From a checkpoint of a small self-supervised image encoder.
Training: muon at rate 0.0081, 5800 steps, batches of 128.
Data: trained on capsule endoscopy frames (Kvasir-Capsule), 42238 training examples, 17.6 epochs.
Rows from block 6, named by matrix and row number. Rows with one number belong to one attention dimension. Each number is 128 + 32 x the weight over its row's rms, rounded and kept within 0 to 255. All counts start at 0. Numbers have three digits each. After the name is the row's rms in percent of the matrix's.
# v: window attention value (model.blocks.6.attn.v.weight, 384x384), inputs 96-191
# proj: window attention output (model.blocks.6.attn.proj.weight, 384x384, transposed), outputs 96-191
v.184 082:144114122084087133077128129141172150117115074128130132106086129090142161107097108156110135098122151116063172085110100030089060111082104182089054064159128129147092183151167118144136150151130099096097120096074150089104060150159159172111111094121157163141108137116095135127134157114084113184
v.185 089:169126107197092079120147147146127147151115159121101167164088055107103046141051127112138118086123110115181070110123175197127143101173135171081177178123179157102091074080143175090102162130114131189133080167114115118203138102194076107134143095108091141173123138108124103189130156121094108110
v.186 098:149164162197109124149091067155150155075157145153117148145126055103114138147167143175127185151098114111072129124076160116149130122101102146117098083153148134167159089165121086143086126126160124131124136202093117117080172136137117113129105115132117126125110083177121149164149119155118151152
v.187 100:153133127142109164159090168093126119178172123120122147105108116078144125185078116129130189225117188125097118088098137122139171179114189166094127151114151143194124137146176136139081137140128152156137112133078095164124151119124195170149110156160107094116149171094122122072118166134109078109
v.188 090:114119141125119124151143109126144154128054144162120125137161088200170091186155140134103149144139114155116131070145127083105159081084138118146101111154107143105104099115151167098165098087142117195119089109145098131094118177090071174149150164148163156101151122184095126139086092146095153138
v.189 088:147180119186134172162192121054131094167162119175117144150135116122161116182147147106091111178160094162157116104192154115165083155115131163101135155121109148134090138112099131151106075175133175096129156107121116121153140093069157081135096071131100088143185136173166173133120111116113124117
v.190 093:145176107143113139112183181111140132135166136136082116100089172127072115131156192152156104150079170132093153158161097155161052138109121148088141122079148123115134151113150124170126100151138134129113132085139113145143171125125115198135176120146135110208103148129185158116124094129152007137
v.191 088:139204159132158169158075096149107068005089116085113116187079162153140118140116115119188121114128107112147118135090155114146147121078179174157168114113131138103213210149078134089187129150120156170164138132086134152140081119086154099116165108122140152138113114147180116128133179097111124146
v.192 092:144176151188113110126149135170085222100155165148114124090131149105177070158134098121165137131074145203102119138134073191170141120127141101182130148096133048104091118144122136136144151131134148155124117173142167095135184119134112121157136095175143090164081117149067100178127153187128073124
v.193 103:109207084119127041165078153169092129152162109108156041092118169127146146150120121141063151163133132159151169132104128156143086116091084122131067110125083099121129149133171116142168071159095075139141106108133141135114130141143090154128113189095084218132090130116117151175093105130148151143
v.194 090:160133163099080102099137127150118174096117155148117110104167169106100123129124136075164137137179113106139135091137097098160148120127120078082102131161164184104091153086143136128160118109101164104166169090134121152133081187157153094105093174078059102151139105134102094143092104171133121142
v.195 097:145107132150146186138044143084117156108154099190129116139112169113133156171134070086107119105189115140155130142108072088111192146147096109146159120148154139110151155139118141133163102123035126146081139079104040132121104140144092115121162095154203154116125078075127058113137139153085079137
v.196 101:106120115146130112156158115167091142110133187149123114111111149158126165131177073097150134165092209068154096129115108128084194104108099157144141079146132114118130112123127104118105149113122085058135107141140174127126136143102129147173101162136100090106136143174099129160150048157100127167
v.197 102:169121136084135129073162163092185133128110162141141112166173137102171074129112138116134165172107067101145133089180152151177101101143165145143158112116097104132145120120118179134130085158125167124098105168111051155141090202115155119155091118141142152144117130123146120057106126138156151153
v.198 098:108115180170078097155103156138118054155153177054095124115114099181202082179120178104145115138118106106137194141188120154137174065102152112147156115147097076135091105111113153073146149122079107079124112053098153108137173118099097159106111164089146147200122148104072181126116146195089114145
v.199 110:100177082122135157143157106106092095129106121052057107089161151161154148123101145148122083162059125087195136156129079123159080150096128109095124096128104151102116133097135125123060102131177144184081136150152131115112122151111134123134158106166057180162120139165080132124116141068153141100
v.200 094:096186142087119131132100191164135130139173074131239106098088162158201112153166079109104132138152174111097079140079186163145167116130146101115121145088083096142167154190136108149097088146170131143081108145112159129150133150152136106103143122190117103163150152140110101173134171127136058122
v.201 097:114113094174112103125169135113094147167059130099115135159083143164130155118125131153094127152140190089140087125154166111085203122143139145147120152150118143165135105090151118087113117146078125126092121166103121117108085105084148150138109123158077163106170099138073140110139170167126109145
v.202 100:144119137125161106108176144153131164146091152136115149149150073060098215098120148131145112109105152140127159217114099144107118213108137106151113103123113146058101148134136157093171135134145149148094140120146146063140133142123107107151108170124053183103073136186105088140159070097203175154
v.203 096:178153126147120138069154153153087159194113107099112144098139141087076107122132103198108103139163126192129127111077095115119152161161093144147136113128100116106099089126189113111097193117125073133128147150146161180125161134131155152178121133140115095168168108142125103126162145127152080136
v.204 104:112136140121088124095130122104128077117121121163076155113148147205150145095156074139133098075194118165146143107092145085100101141132102152095087164122088113121145152105097135110127137147109161108083221139153117108142098101165158121112178111119131124100113175098177118119172120137092139184
v.205 097:150115145092103134112125182168096078109150093104143161122110154131152123129140115137139139077141185156129111127101101078093123086130166067141099144117065089114111152146164130136173241144153023116122103090135174114080091118087164120100082064127119151093072179107107100118181139195156143143
v.206 099:110130124080118125154195138091177151096115127123138123000176141115121105129110076164137084167165126117082157150131161104132073142128164102163116112119110117142122124143168105125126148133187107115083115132097159116146108133141080153143095139189150107138144209164107130125147119115153122128
v.207 092:099128084117114140182141169119131139138109106130065100066173060142184084104115143093154104081109119176125127119148180104127192103120119077087070146155133123209078139123201158100106104130172143110141110157127126085123091107164124118080177130084169123102119104136221130112092118125121121148
v.208 104:159153142152117110109142125082151054103158106149155149180088101150111121085140143149154149093079119136137119143154137113151177107126134138129129160140143081200139100073106115123101105080180125108168154163146081124190128159051107068118165157156076118078113140139121126127116104156118186117
v.209 099:115118151143095106154084161123119119128146163181078117178099093191216104170135114116059150141112133075133202114109128174136158069101137167105139156102093102115123124151087126183127090119094152117095199143053119148176102159114119129141158085125180107159183115130163107133147127106121154149
v.210 102:108134163161124041187098104149160069116152094112096172197093106119157136115149150154090075151105182118105171195110136107170088120080112162117103155130134140148100121083063124148146188137116092119127146081159147094063115128134109153156160082127142176081129096094094134140078158126115142133
v.211 107:115066161133118144162076132128169145138136173158140090077142099142206121212073095132095116103146176171093120042102155117172115125132160079135120098100119117083151105138190170162133136188135086172119075154170084176089150181051155167123148127106097101137088150154162096092123168146131112169
v.212 103:125092099165125092122091087154153131102156142143069143129167116095143115140112115103132095088118144177082187109152153123153113153135161108094109088018099141150109167096101086123161119139060085093120174106078141145108172144098118143070110083119114123103160157147086158156120155168104114113
v.213 091:154136228163173177169086138151141081110116152159107105189078128107132053147150150098045178142122137173127101124133138163099124157149083170142083105124156176108155129081129108101112103170171141137113143150142121146182146099116116137155130126089162128114157187134162119133102145162093136192
v.214 102:123162122129134167126106110099163158148132084149169119045132129114092085089120107143114176128130135144077133187088098100144105116193103132183089091118133086142166183117132068116144158150125147101117136148115116133120089096110101135124119151116095136108109119148111099100093134186152103102
v.215 104:172145165151127120159150092118073170157134133162098142086082156171181130137184106085113135161103132122114122084087111209192136097162127092084054116144136155117100159118129114120098089148173113124120155201169192112177164120137115114121122127147097120165167158148145162107143130134118108116
v.216 106:088098137138150144121133139148116154151128132114074136119139171114072147123107145131069119179068139123173185112172115172170102166110119143137135093092118096145078090133111140121094132113050114118095149110102127122081156150095158145118143085126126124072109154145138090159128166148095111114
v.217 096:120130104129144088083165144153150179108151121117128149108166124061117191156155126173216186177145139108089111113165041107147099123158128205137106245088126180139121137125110069147124167073124154142132145071131119171147100130119084054158143157134112116128123147140126161143108131109161114085
v.218 093:146106135142121188107134206128112097125085117143173132148145147108103189155042152192134118091140160093130088149137074127098132164040175132115127102161159156108145075111128140091137120092129100118112145157098093144057111126143148114142124164163083193151204115147130086116127152055150131071
v.219 097:131117148106185085105168201110152128134149152118116154147169071096079118139088095134171099133147122096161111147116146111099128174057115096169145120081173184161141108154116131061200109137078087101147138099136100138165144184096131168147075115163090130101147135105150123116138127109148106087
v.220 096:204147126116158079141082178114130093089106135141125124109159135128117128110137134134129041116155100175167131078099110121073156152047148114119162182142133113060184145082190132116129081153158104163123100157193136099154110139079078090157116138097106181097069127092086153233183133120176134139
v.221 096:129096122150160135133126213106124091110097106111111163128137165142083145078172125131120089141170120117131123146111095138218099197182116122129106123121190143127165084112133055115092153147133156170132136113123131163115219135119133133197117125118127113151122150149107075079143089139127115137
v.222 099:120104117117086178160131096152124135135055128082148121078166130169065113116161146191047165170163121118145146160152132103074165085107094141143142197117133112115130129135122086125107192082164129198108135117209165084152089150096090141121136163132100138141064145114093118182139072158119106073
v.223 106:123115138144111164192151117168139120104070109061096114144086108148135123152027131058156139118101078098110144112124056109138134102121140178100128111107076155134115134064128118104124076107142167145065110154113141140109120149130151144161128144156112165150146157079135193111155149157080121131
v.224 098:151170122143085134100167119126110080160116113081062196072087138064151019162093151157127130132078133120112102126158111150160113100154124084148064120083176173092118108121135126125125133154142161135144116159152147150132151131084080122124118125126099092131179124186080109135140155113084154135
v.225 098:178158127116114145151181127137155084103112149122117098100099157105054088142106120168105118164118203120133100126179065116147142111122079133123158155163146177120114148184124100118127131107117089097119118112127132128131115097131122144128091165187105127108122165135168171144115085116169112099
v.226 102:185144146154156085103096107097142198105136095120160066199097176133072092162183142157110129120117054074130066104125097137159111093114088134160149120063140108144089114096091159137122105136117132061136135119136119158128173047136129090173199140146149169156126107188117107106107116149133139091
v.227 098:085163137148077122109091076122109086106178165164105125091184085173109105097173075158116160131154134104124179174126094079127080132083112204136101184124126147122060162119135101155111117100066115134206158132054101088182112141094112174109128115149153126134109139156114095145162130128149105098
v.228 100:120108078120139215194192103099087059134093190150144154170131118166148110125140094166090108078156132132160096091123123128086168129130155116083115088177135153146112113115151114118162129126186162128096094126164101127130053115121121155130121119080105175169127154102148166122164077054101151145
v.229 094:136121182122069156099069132089198097145138116098120100124096139144100130129184142098083154175132134099149147128169168127098147126132123101179121132158124216133141136171080128116106141122102087085084081107105110131122100106121096108072119215124140071092186080099103142091180114156130103129
v.230 102:146119092152119154126151205122083121098140158149133123045148139124119151103095155111168164121122162121129140137122104211056200137173133172145173112113119150117124142152113136115102139084126132141074106124112101177099117064139120134169147123150085096109082105143119139164195053082163122183
v.231 099:166130141103127140114114122084132162178127168160157145094105118126154104118082129167073147112176110131086101110128160123142148118094074074123135126082115163145202074144157132143127185141105108137105147122081080142153130079074135078157162086140102111139119078102131126139130148180154117130
v.232 101:138177110175110139107111144190087066123110146194157097162122123143198137157130092112064122113149118114100084104142190095136101137154086098069054153079143196126161190178186111122084037179202150151126167173136099095144114082155141071063180131092109157139087067116143096171128068123095118193
v.233 098:135140125122168121152123108199138144136164142199061108207169145103084150170122090065120084100125055100109104183051149076159106090123155118125074167120144122152145156103137171113133121115108106091165111114166173130169119134064153141131082078143130126060162122090093144090089122058095154122
v.234 097:142134192148121171086192138119150155087175108184130094087087161132129108139088105105165172198145110117126147118178147133099106141216169069165139181122115134115157168116123152093198108168114181173124081174114087077132133127093108091147105158124150143110142092084108187173126174174142130117
v.235 094:176129143117084132177146153165115068164129129133147121093130123172199166088132122134084145118172146157158167140145163207132113164131090105107085091158113194176132121116068130093183094128118158130167133135087039123110179187175144078094119105176105124113153131178058051230170137107174161148
v.236 103:074151127144087093120184131099081108119109177167133101151096103131109129121106129132111138150094129107222087132133098135067171112177143190108116153130118094147065149175129141151112113124100116133128086150124121080122101105179106122149173093134142126194137118087113130087098087195096157145
v.237 104:130159081166201105152175102082107078149136126121142119093135134135199110164121112147173152115154106104127091123143150145179092228110109075133170155143161177140183202165110073165071139149132122097148147112121128128137176117162159116050125059136125060099076121137155136108126084171103057123
v.238 100:145164144091156098117127202104105118161142104128149178116092135084105090111083185147097120122130113050212086104096104174140115130115142126098112100102141114142157116102110127076116144140133126092141097196094159122069138143131104122123143147103092206112088131128093165111067164118171166173
v.239 093:097124125093105119111155074134156135148077144135165123143093081089144122151164129094153175162166100116154115107142120058190125132156117174114118125151127105106106129120133091147140099084162101111171133178117102092046103125113111132106088126120105164167142134160161106132134157149162075117
v.240 111:115104194139170161179092112097147116129063165125141117163123086114202078119118141122130101178142139108118124110156175143149115062118093114161120105148103076116138131151123133116172140138144132125130159090175146119148065133129153110169070170138119157153158117147132154184160145130103117162
v.241 093:098118216131088134185185161137141106124176138127150074151162173121134119139178102122096104137156121081204134202128143051101156115095154092139123117142180123177155134128151148134139058107121132104123135173160120159089094122153100100099140141106162148100151192119121088148088093153113150129
v.242 096:079103151104111087119158123175191089112106109097125139149140166135127119078158128159162112093138150154102130101127101161114155136116090101166113088149106141125190062094071148127167124194084078131196116107083127155161104114119090153098178191132057130177149119128186109136077141107167127108
v.243 093:108165129121146156134156048085113144142111114105155106184102160124137130138149209175120103113092136117082152146135148159079095063117109128078105111148102112084113123153104147153127125199129139129133153124065105090162105159153111073137134160075033162127114101075151148173101181092157166107
v.244 113:121124188114111180147093136107105115093094065068052150129158140133156117136079140111139068112122080122099130068094153149073114123125125120089138155156093148083097118071172113155110144125128092212130090153068150104104165084108156145126120100064144114127125108105150121089111154117110113132
v.245 110:112104113139188111094207173177156142093133139096094163145129148195098153153093099110072177148146187099165098167122121138133100158095166165150138132146176152106115144143108132093141135092124079119181060157187133114119159108068132109138104109131141196136134168143146119114120122053136142141
v.246 104:138121080186073144122162146200121151151133154177135141156112106113136177185185076142115143118126160143148132196108071134108178116103158087129147135139104130127148105115115125148070137164173144141109107103133161155121130101094111111167137089136120168118106121093102113097109119069103159118
v.247 100:146089117136106133149166162106175075138170100088104162180143173147093123136124102133103141120136071117128110164196142157071125136123076102161123155137061168098152130113107176082132153134178085103166107197114134154096103068132087136114149219124105169166098157129145156119122114203119192123
v.248 108:148121143148062084134121105100176153145109155160094133140126097179101092145114152140109119091151105085115142096160154089173110089131087155126115110071165160116171109128112152149147174114122176115097168095119118145126100063114152147094159144140176116149149108166144139106119132147115059147
v.249 105:097149177074079048165082116155088105132166107095120133152166170133141165095135133129126086186086141071144118047167141141140108128203129107120117107112112109134112137105152095122080120150104131164114063116137096154162125127139141130146165130091093165110122086126087145104110173120132115103
v.250 100:119130115146112097173133080151156145119137125117155135105156115142169166156170196150114159168105154119143075167077146150058106137103117156141150145117161113193144131135108095136036115158127080132064190132122132145094091098117143077134202108137121105106129132167123109105097082111134121156
v.251 097:135092069099120080122152160107166149151111127143104135147091172124124167154070175155128130186146099101097123174163127141097092147085143181117129134110179110083187109056173160103145121148149127148135137093099089101138082074109156202142175098111151112085136157159094158154138106061121084151
proj.184 083:099099099150179140155059120074090153082129194149098117112152115175127106155122112100140135126099141160186153148081091183161188166161096105160163209166163122104153072095111139115119080119123111162091131130153109178174166157087114115132117112157113113168101100152136090090181117138130150098
proj.185 087:105128141115161100105119123177130098123136092116147135105113143151138174121142109114165095109152108139085199137134101108173104134091128061189100166149133108139119117130065078090198135142106152090039157154154135117100144122121122150091124150129087144066119086162189145065129128102117156090
proj.186 096:101087109147151131113151189058116124138119166052162105078060197166135129131111127119157043040090095156149229084074134090121079158140160085142151190083131117088104160124138087147133157166121155143128125137160176159089072125161144166089171157115168145115117137171108071147139132145189114140
proj.187 097:157089113133172126091114097138144156069138188101152147091151129166091105151092164119112122037118068120088130135085160182141075077133122096123142156151073140116114145109091085124132109079193115105083177087146136066184095094091067099137099100149141176112102077092140113107147124134092160117
proj.188 090:082123150113092134046119168148132146121175166104144094098108165123101159093122092164156146083125121037113087154127148130200134116145156076038101120088078174166135161126107131195176185183129140048110132132106099101096167132135147125138097108124102168112141135161154098061062167130110130098
proj.189 089:169128107115100119101070141182169116105143128048136133116165149178065151064061118154150185097103204122146114163145141161113084102110142113143090139145169118112144131132184133123147193139121139161137128109089138120101171183114070098138109152152112121094047142095135101131162128162108133055
proj.190 087:110114149132102175135052108146112181122075087135146184162115138108196129127099078156138104141141085154135101179147160132092167130114173161230130100168112139135107099140112122049242108125086122073091118162079143076156161125124106169132101070096095115078157144141128091098156148142098178110
proj.191 092:149092108097106133111136173140146152237078196154151110072174135127197158101173149138109110160112178169120086124168140093115117125170137116154114134101125159163138116114170116120133087108139084142124119107128137088111142128114121136098082127100136135112146173104072107102099137109148126122
proj.192 093:125038141153123137097162158148140116140149086124114152178148133142038059140112081152130138098172143104112154107147172087179133107025115113103145178154136144117158138114158126140116078096171131133164158106123085155122091121151147098131103104126160112152201142124137179097125137093084177101
proj.193 100:144099149121129176116169093089141103102096096142107209193171092118200181111102150201133076168110135105116061107119115153162111159117124155112147153136133138134083126135112124150151162094187094142125108134116107146123111148137104108171162126161087087125135131134064177111137158111118093150
proj.194 091:062131147119142132172133136109080154161093101121180114205093117148079107109083155158110199095182122149130111170152199163107143123159135127123165111116043109170144091172114102144084161173124125166151083118166105149127163131146142103148140120184120187064137138146115110081117108131152115121
proj.195 098:096122076163110109142167151190129102089147129117193105152186142129158068105056147116164091144168157150152141149094130061150140097084165172131145206176102084122094133081140141154105082095152151197115116157134212117147107142142124112172133095127105097154146158167110159143157129166113172104
proj.196 105:119115145117088093078110106134072125182094088082139146110191119124151111147118126131146095149191083160114148096135110128165070173113173112148166158119142222135142135160143119110169139149103103119165169096080135120159090164122158075119128062105108165139133138148136104165147153134156186133
proj.197 097:103154145164117069148099155184055126109096095105125192110162162188061197170153186146145139063162098097128090140173138101155149142142126154133094158160189075110181157089098162047099193091135092067091116111138173097115134093117133190113135113138115097080119118180132137115150134109140186075
proj.198 102:181086113127102156149162127140149158037148125098141139141138161109054126111110144155114145085097153136143073141106151068156111163076065131143127142141128142118169141152149161139112131133161150150132093146112095075160072111141153119172133141125123089147142109167190120121177096092117115113
proj.199 114:188100149140164149125083103153135143111162162203145115193102079105110134139137130105152144108135113130103114059119096158140163126110165168069135173161127068149103131182137127101166126124135153131151147150137158157131136120132125152085106166106144060092147108064073092135129122178079125124
proj.200 084:131073142172089137111138094121104116131097151111048101116211151144158094131101187162143096119123081122112180129194073099109122196052085091171179097158173173106083113068107072129135142063132078080159182121096093117119157055118125164137126080145135151134103104152161152190146126120153147164
proj.201 098:155142113047107115071100134167096159152120137149107153058190143097115142140120147137155146085092046129123105152134101153179126154131089095126177149100072136107123132178089147111140153159135128127154140158160110187131144199153108125144170114143063120138092087153104148081118138104081175115
proj.202 095:103173097127131105175122149101145140128180086132104161085116066155157160154151116101055130152119062064103065108119177133166103041182072162116105134115133089181143128131091135084174160148114132078153121096118077098115151151113099182120108134094174121130160128048166140094146078149107128135
proj.203 099:069085111120104096187092145132152177090188089173143076145133124120158144167142126077171113088097165121120165114128097111139101097149120098145164124111158151109090133081095141197166077143142138149120150139095115109127108163134114133160136100127181107127133136140129127107107159115063143077
proj.204 109:115164134147135116100111104140144122128108181124164049084063075131150102167122168153107124153070134137167133133157050180087173156200179077133159118085131169160078092118143148170122116130114112099143122139119146141109152126129134211097118144143155112129132043113126101101090158102079098111
proj.205 096:064135127155161121119216089139159157123128077121043092107141064174118126150131129156058127082123091153126064135165118212133093110098138126098110132223176133162139127061127119090096068168117179098098152120082073144128113116116094141150070190131105133155141064149133164156063151146160116146
proj.206 094:158128128174086109119116143171088083148137123100118100174125086146111153155137135094100130144136103167149090181107111129090170109112104091149162116170177116130150084125128110130093147109034088069115109128087191138087129144057165146106091085079134126070090157099185193120134112157095155114
proj.207 101:166100136129161151136126151131126151109073169174153137162081137074060153081119082092073147136139103130140102124100094124099140116156074115138200154118158141073114131146106058171150126075159169083144134168175167168112154135192127076087080160122159105135148174162081146110144126153089072128
proj.208 106:167122180175164151124175119111143175102048163126084133073138150138101099136124058109116115125188102108135114133075079150115113143193122094138133082115143171072145147191138096128110079115136100116075083114105150123060132136136094121096130158145170096163101129126121111099135143175106093141
proj.209 096:106140129173130136122114100162212078102107112087176054119145188134101114104106130151141093128190167175161093131147059074129132167170143156184129096112118091105048108102125076105066149125145121175127124179118109100119167097143138198158150108148104129113193140122143129123116093122130136056
proj.210 102:113111121165089186109115152112170074105131207101098155009127143154107178146093161164153162135146114138157126106139102107108147179130167118156166090081156116092154126220044178066163140118155149136142106148101137087124092113108147159157121169145055094143149116136164136146148091152126119117
proj.211 099:127170109143093113119125137049086110140201089146127155129163168152070075096137165118125177123130056100120128191153094135155184106136110119139118121178161032101108116036097068119099157098102203135135184111178137116114132055100134157148126078185125122141161098078074157157212121136161164093
proj.212 098:079164168109108175137129120120120126140116110127176076149089098153121125154094127139150076161095105150130144161116115140110122149090102120126107125176154118138089101160137116146123143119141126210076173139124164073074126107101150144178097137099089165189137119110130155120086105087172116193
proj.213 094:127162095202110095105086132118129182153099149055119072127130192182143115146130061153184041149135184072166181140096111038112168159144206153137134117117123140105126077119151164153098169099111115132180063115156135069135131124136146126106156118098142120153133068126150114155148091044137114111
proj.214 104:149104106102083094171129147189095146136145157134118134118098083134138115150120107082141139072108160118094114100157108129169108142121196119119147138148171131119126097063124148145156113161175108146129102106114144124080110159078192132125104111118153119153102112125130131211130160122081158185
proj.215 101:128086170113180171099155144128144145116135143146124140196140129049127141120134173170130064106077159154133166093134127150120150148101132147118179072103119155140165095179167082128089158079163142172197078122172120173151163124198165153056147091168134131126095044167098128180082089130146097171
proj.216 094:109132125162115144114106207117185107106186079167161134153088105153179129160134134159226120034149119140071106164099145110148140140151116124154091139170111101138138153072130114105174117139139157126109159143130123117109155150143188105151112104112135156112134098116133103111119100101112116119
proj.217 101:145133119108086169194156084113131098142133148161144155169112135149151176092142131118108125111122127108125094159101199136123126077073203084133199102160079057137169215151134111076117092124114088101123103132134138098089107141182157131120108124144111152158149117108113138121112124184129109125
proj.218 090:127114104109149120119098085154097176149172103127085157103137116104092109103162122064119208166134102193088139071147138141162149058186121099139139135084120157158093173114108103143150141184080156125114145123171118152178149111086098136155111087157150102106122171152127149095116143168124104163
proj.219 101:130102106082103153143112085096069141150064088151186151138129168107128146064118101102140163110108124100156142122180092114185197077178082155131178164137124068137107112206154102179061113138137126161092102102129129047124140126175111060111177143097199104149097144158073179067151131142137098123
proj.220 099:143130119110134142075157078142162143151125097102152140130121177126194094112112098037169113141092168106134137142139142119140078105123180115092119164146096115132085101129112161090108165140105155178161087096140145167163144133131157105110125076068101131148164097113139115140140088119136146102
proj.221 093:112142160126154074109102096150090131198102164169174152176138131135108108138098137125155149093090111125119146136100104152151235090139076160063168182081149080127163093141115120141131126094115108105164177110153171161131100133092128136056165117210177118124113121132110149149166132143166138126
proj.222 098:150175121111161060149159173195210180099135071159162156148115143166114162068140120128161097127117135126060124110067102113128128068140142127137150107109107107165122063128094141114165172207131145108177068150092128122172132130117091134094125131091141096083118105162133068099135165121134157157
proj.223 108:150176124165148146093075132137139142121063146139135118130101180085106155116176139090114083132093161129191162140070116170149225163113161152162133157160183072153173097124130147154123120116108086155147121139177177084097154156138169108107113102105158124172113051142138110102118129061112130191
proj.224 095:148101109125092097141139118088124121142149145125162116223141144152088159114079089119139069100111121092175132114144125127156131152108115145165182128103116088100151157133150165108061118085182117167130098134154104174136196147152172071159081114136098110163103149126142195109116107105162107096
proj.225 097:081115124101150117133134104147133172109121100035095094172120147119212143103126143075151131130125101142097138150088135190094117163120220140092138098141150104175170132075148150108135113145154124139113117132105095147139135115177115148032195161091132153099116117112099131181127178102114104198
proj.226 098:142100145152099188150134106159151106154127197122196164088194157099186123125092121168167188185138108122118188118125128171166143161152167122108179096135149204113174113198100098137128121117166141218079151135073112141137140119185093111077149074187070119105101149137112115193097149124108153183
proj.227 097:168117119166183139178147138114169191115149118075184117107113119123150171106115128112172110140144065069144153083196106093136145096153133040118184149129148147102136156164129148113166109142152117094125132098118121113075104073159126132150168207109172118117157117155119156129109163130116119119
proj.228 101:165078127159157077094087201170120214115153099173142119101180130105118113094148155051121092175126121122125150126119137135124178106142158100128118156133107135142111137120123138131106171158068107117163171141117161143159094156126091138083093093088103095111148053170103070136137102122128148136
proj.229 094:150184095161161123165185156161079170059139139103129120127145164148113103140124121120171138089125115139122096106092057125111099084152161106152150084127102127164122174079174098116147103131133137162149101167192084101180136079108155154144176116114128127112101133146168101149140137082105128150
proj.230 104:083134153109124115116092110133091135213136120113113121153146127067140080144173132064148128125158115158105145116123145122174175133106104123087114154164176164174085137094154061133128089161082048106158179129165107081138075157147133082128103134145174160117161135121129128113125200106113161161
proj.231 092:187107106168068140147114121092134123187138115111131126103189111091122133167162102114141170107082139105155136130137064153147162159112121106099121115141109125062113133077092120115093101062183203102149113141136173142091134158173174214129084109208138074165137130153122119081116161100125147099
proj.232 105:128181151184095141138097126102134168123096144129143198114141097143084097106137189150120110170120126136139158131098102102136175120124115128173147144152148110112078040130103053097131137111107088142123092093165158123104165142122168135121083103143150064121129146151133154128197095116139222110
proj.233 098:111170169112098160089106096134140101124070111106143120081123082133136090104087134235119150109127141162134117114165151113029119163136127108167117117145094119096133085171100098104082133076143150164103134076073131157112107167172152141114136120134124132210142143165136092190092118160108155136
proj.234 100:126108122078174087143132114126106129104147140004111165138097099097122110182117138097128134071083144106089160119116135132145099106069163184136111150203117128141169110088171180106075175147153113098097115134143131142189121121111176124096118124064120135115120098129187110162171060115173096127
proj.235 090:093060167128190143111127123066166163126146111137099118108154156096076058142151156111111135168117121127135176138160082086109119159153031137128127107110164177142126161138184154164076112090173106031118096171121159078136138139097089151124104165124131123119057099152214210087128124128116097152
proj.236 100:223096097145160119173070170150159165084167106149137132124185173157151145123147162163124133119196122106078145131132161068174134124157130086172173098166067147142168117093159125126101128148136103116126174169150164127139171129130072100114163109142130141114154134179116137095173164073091104080
proj.237 102:093132166161125199111086126143089129151121072152131136213131082130126160069127131078136150148125109160150158111120139157139168084111155171146099156146187109132158052106171135116176075102109107135085117038121142144132111166168155054126072090145164151130118146124157077150121147133153175155
proj.238 094:178068129083127143065129083147118133151124120098119139136158160100125093140167082084138146100149131145114145087188159148139148142060084125090110101102109159086128151131149128124132086116145130143116158113126096156127143121126179133149102086183176041155155168172113151140141103126107073123
proj.239 092:150126095141108107167146133135143164096097091181185089131181161123081140056154125130121101124130164104130127167075147143058191147133218123118116160161099086110191170165139054107115108115135132129121112139118135122163077147181090146097121124120113124101130099100053171153111111178126186118
proj.240 112:147105110107104087119117122150125102201153164159112145077099191146162172127125033119099120124104137152076139120128150151138111109196127159106106157116138179110127127135169080188179113124121182194084110170083126114117134160135027125126110126087118073168134160057198145164122148139090130136
proj.241 087:123173072148142184058102123171132103100152164118126136108129133157114138183090101121116129092110094144059138125092126219183166093096137105083178118077108093081104109142069138124137135145126165110106127127129113084148160158162194131118103102152145130141122086121142121104166150114144108076
proj.242 093:126120106087132162117051076072070148145190170180167117133119100140148166101132184168094133130149149160185195130190140097106156092190165165145125186117146109103070147123171148153098146090120132157063157183137157103118097092156137145118150068128164107093092132172065130101167114165130105139
proj.243 096:128079115138097123110153159116083115122140179121164126093099163155153153110083096108103106125167143089202142083153142091104124161118157154096145104090181171154101126118092122161111087126149107134092131116182176088119058121110123133122134075155158130104179124151093175083129202092070066095
proj.244 115:160136163175144115143163121119168162098128179145119107044093144107120154158135150171097171111119145114155135152102110154146118180132154097134155153065098170111163132169163129142168098130144075139146169158102120102090100207075134107109087129082124208121106114125071120157129158167070131073
proj.245 110:143106125167099137118142128112118110122099129121148090110068137126152173140061121186170135117165106166134135114130135113120154120187101099120173106156147182121113165069125101161124100157103132165105155084091126136140090084168151207131118198182105136152112099160100084134052111146181152142
proj.246 096:171118138113103141201083117146139058118154122142144117108167131178104105160144123142141121121096070111156141120173110154159152152154140139161076100065091092090150130142165144103146105124108115124087175102140147131141097118091131149102102169107179148159192125178134166150090129205111114148
proj.247 092:133110126146176117117107095101082146094130139106135128144056082105126206149132156143117112131144128155094096155085120123090124072144127126086128129138226117099080174124133082144105132148075196160127125078164180155123132159137077125096118052152157177145111113139142146137157143145179145087
proj.248 101:167106168143183167115081120081106176116092093175107156137151110081120136110130090089136103090139155116121100142091152194151144118091121093138111153130154122137098129085186138080132131135124102108167096172129137151150181176177086150161121109075132110095117150096193083137134126129129175134
proj.249 112:163173059144140120138171116164136178134108137067156120130122160146143062167124100126160087103209177126169135147075112169137097110124160052091133143153196171134148085105132145178163080116114114115097134095169126048130168179101112156103074088129150151124123149118143157155144159119087125140
proj.250 102:144162135082131141139133130080101130174106071191146107154096100170076061081101066108096049068133053067156159148130142089171100123175108098128111139090115080178109089096157125153164113142172183207111129025196161151063104139113222132195092148155120123162156112062101198072139181147133137088
proj.251 097:151165185190107183119117144129125131075140092145108112130164128138143082116156162214154082053155095147151127145113173106140152152118112118110159077133156162132074133175126122173131119138119157105101176145141116084163171182101104121085086137110098101162094090096065130155153151166174152141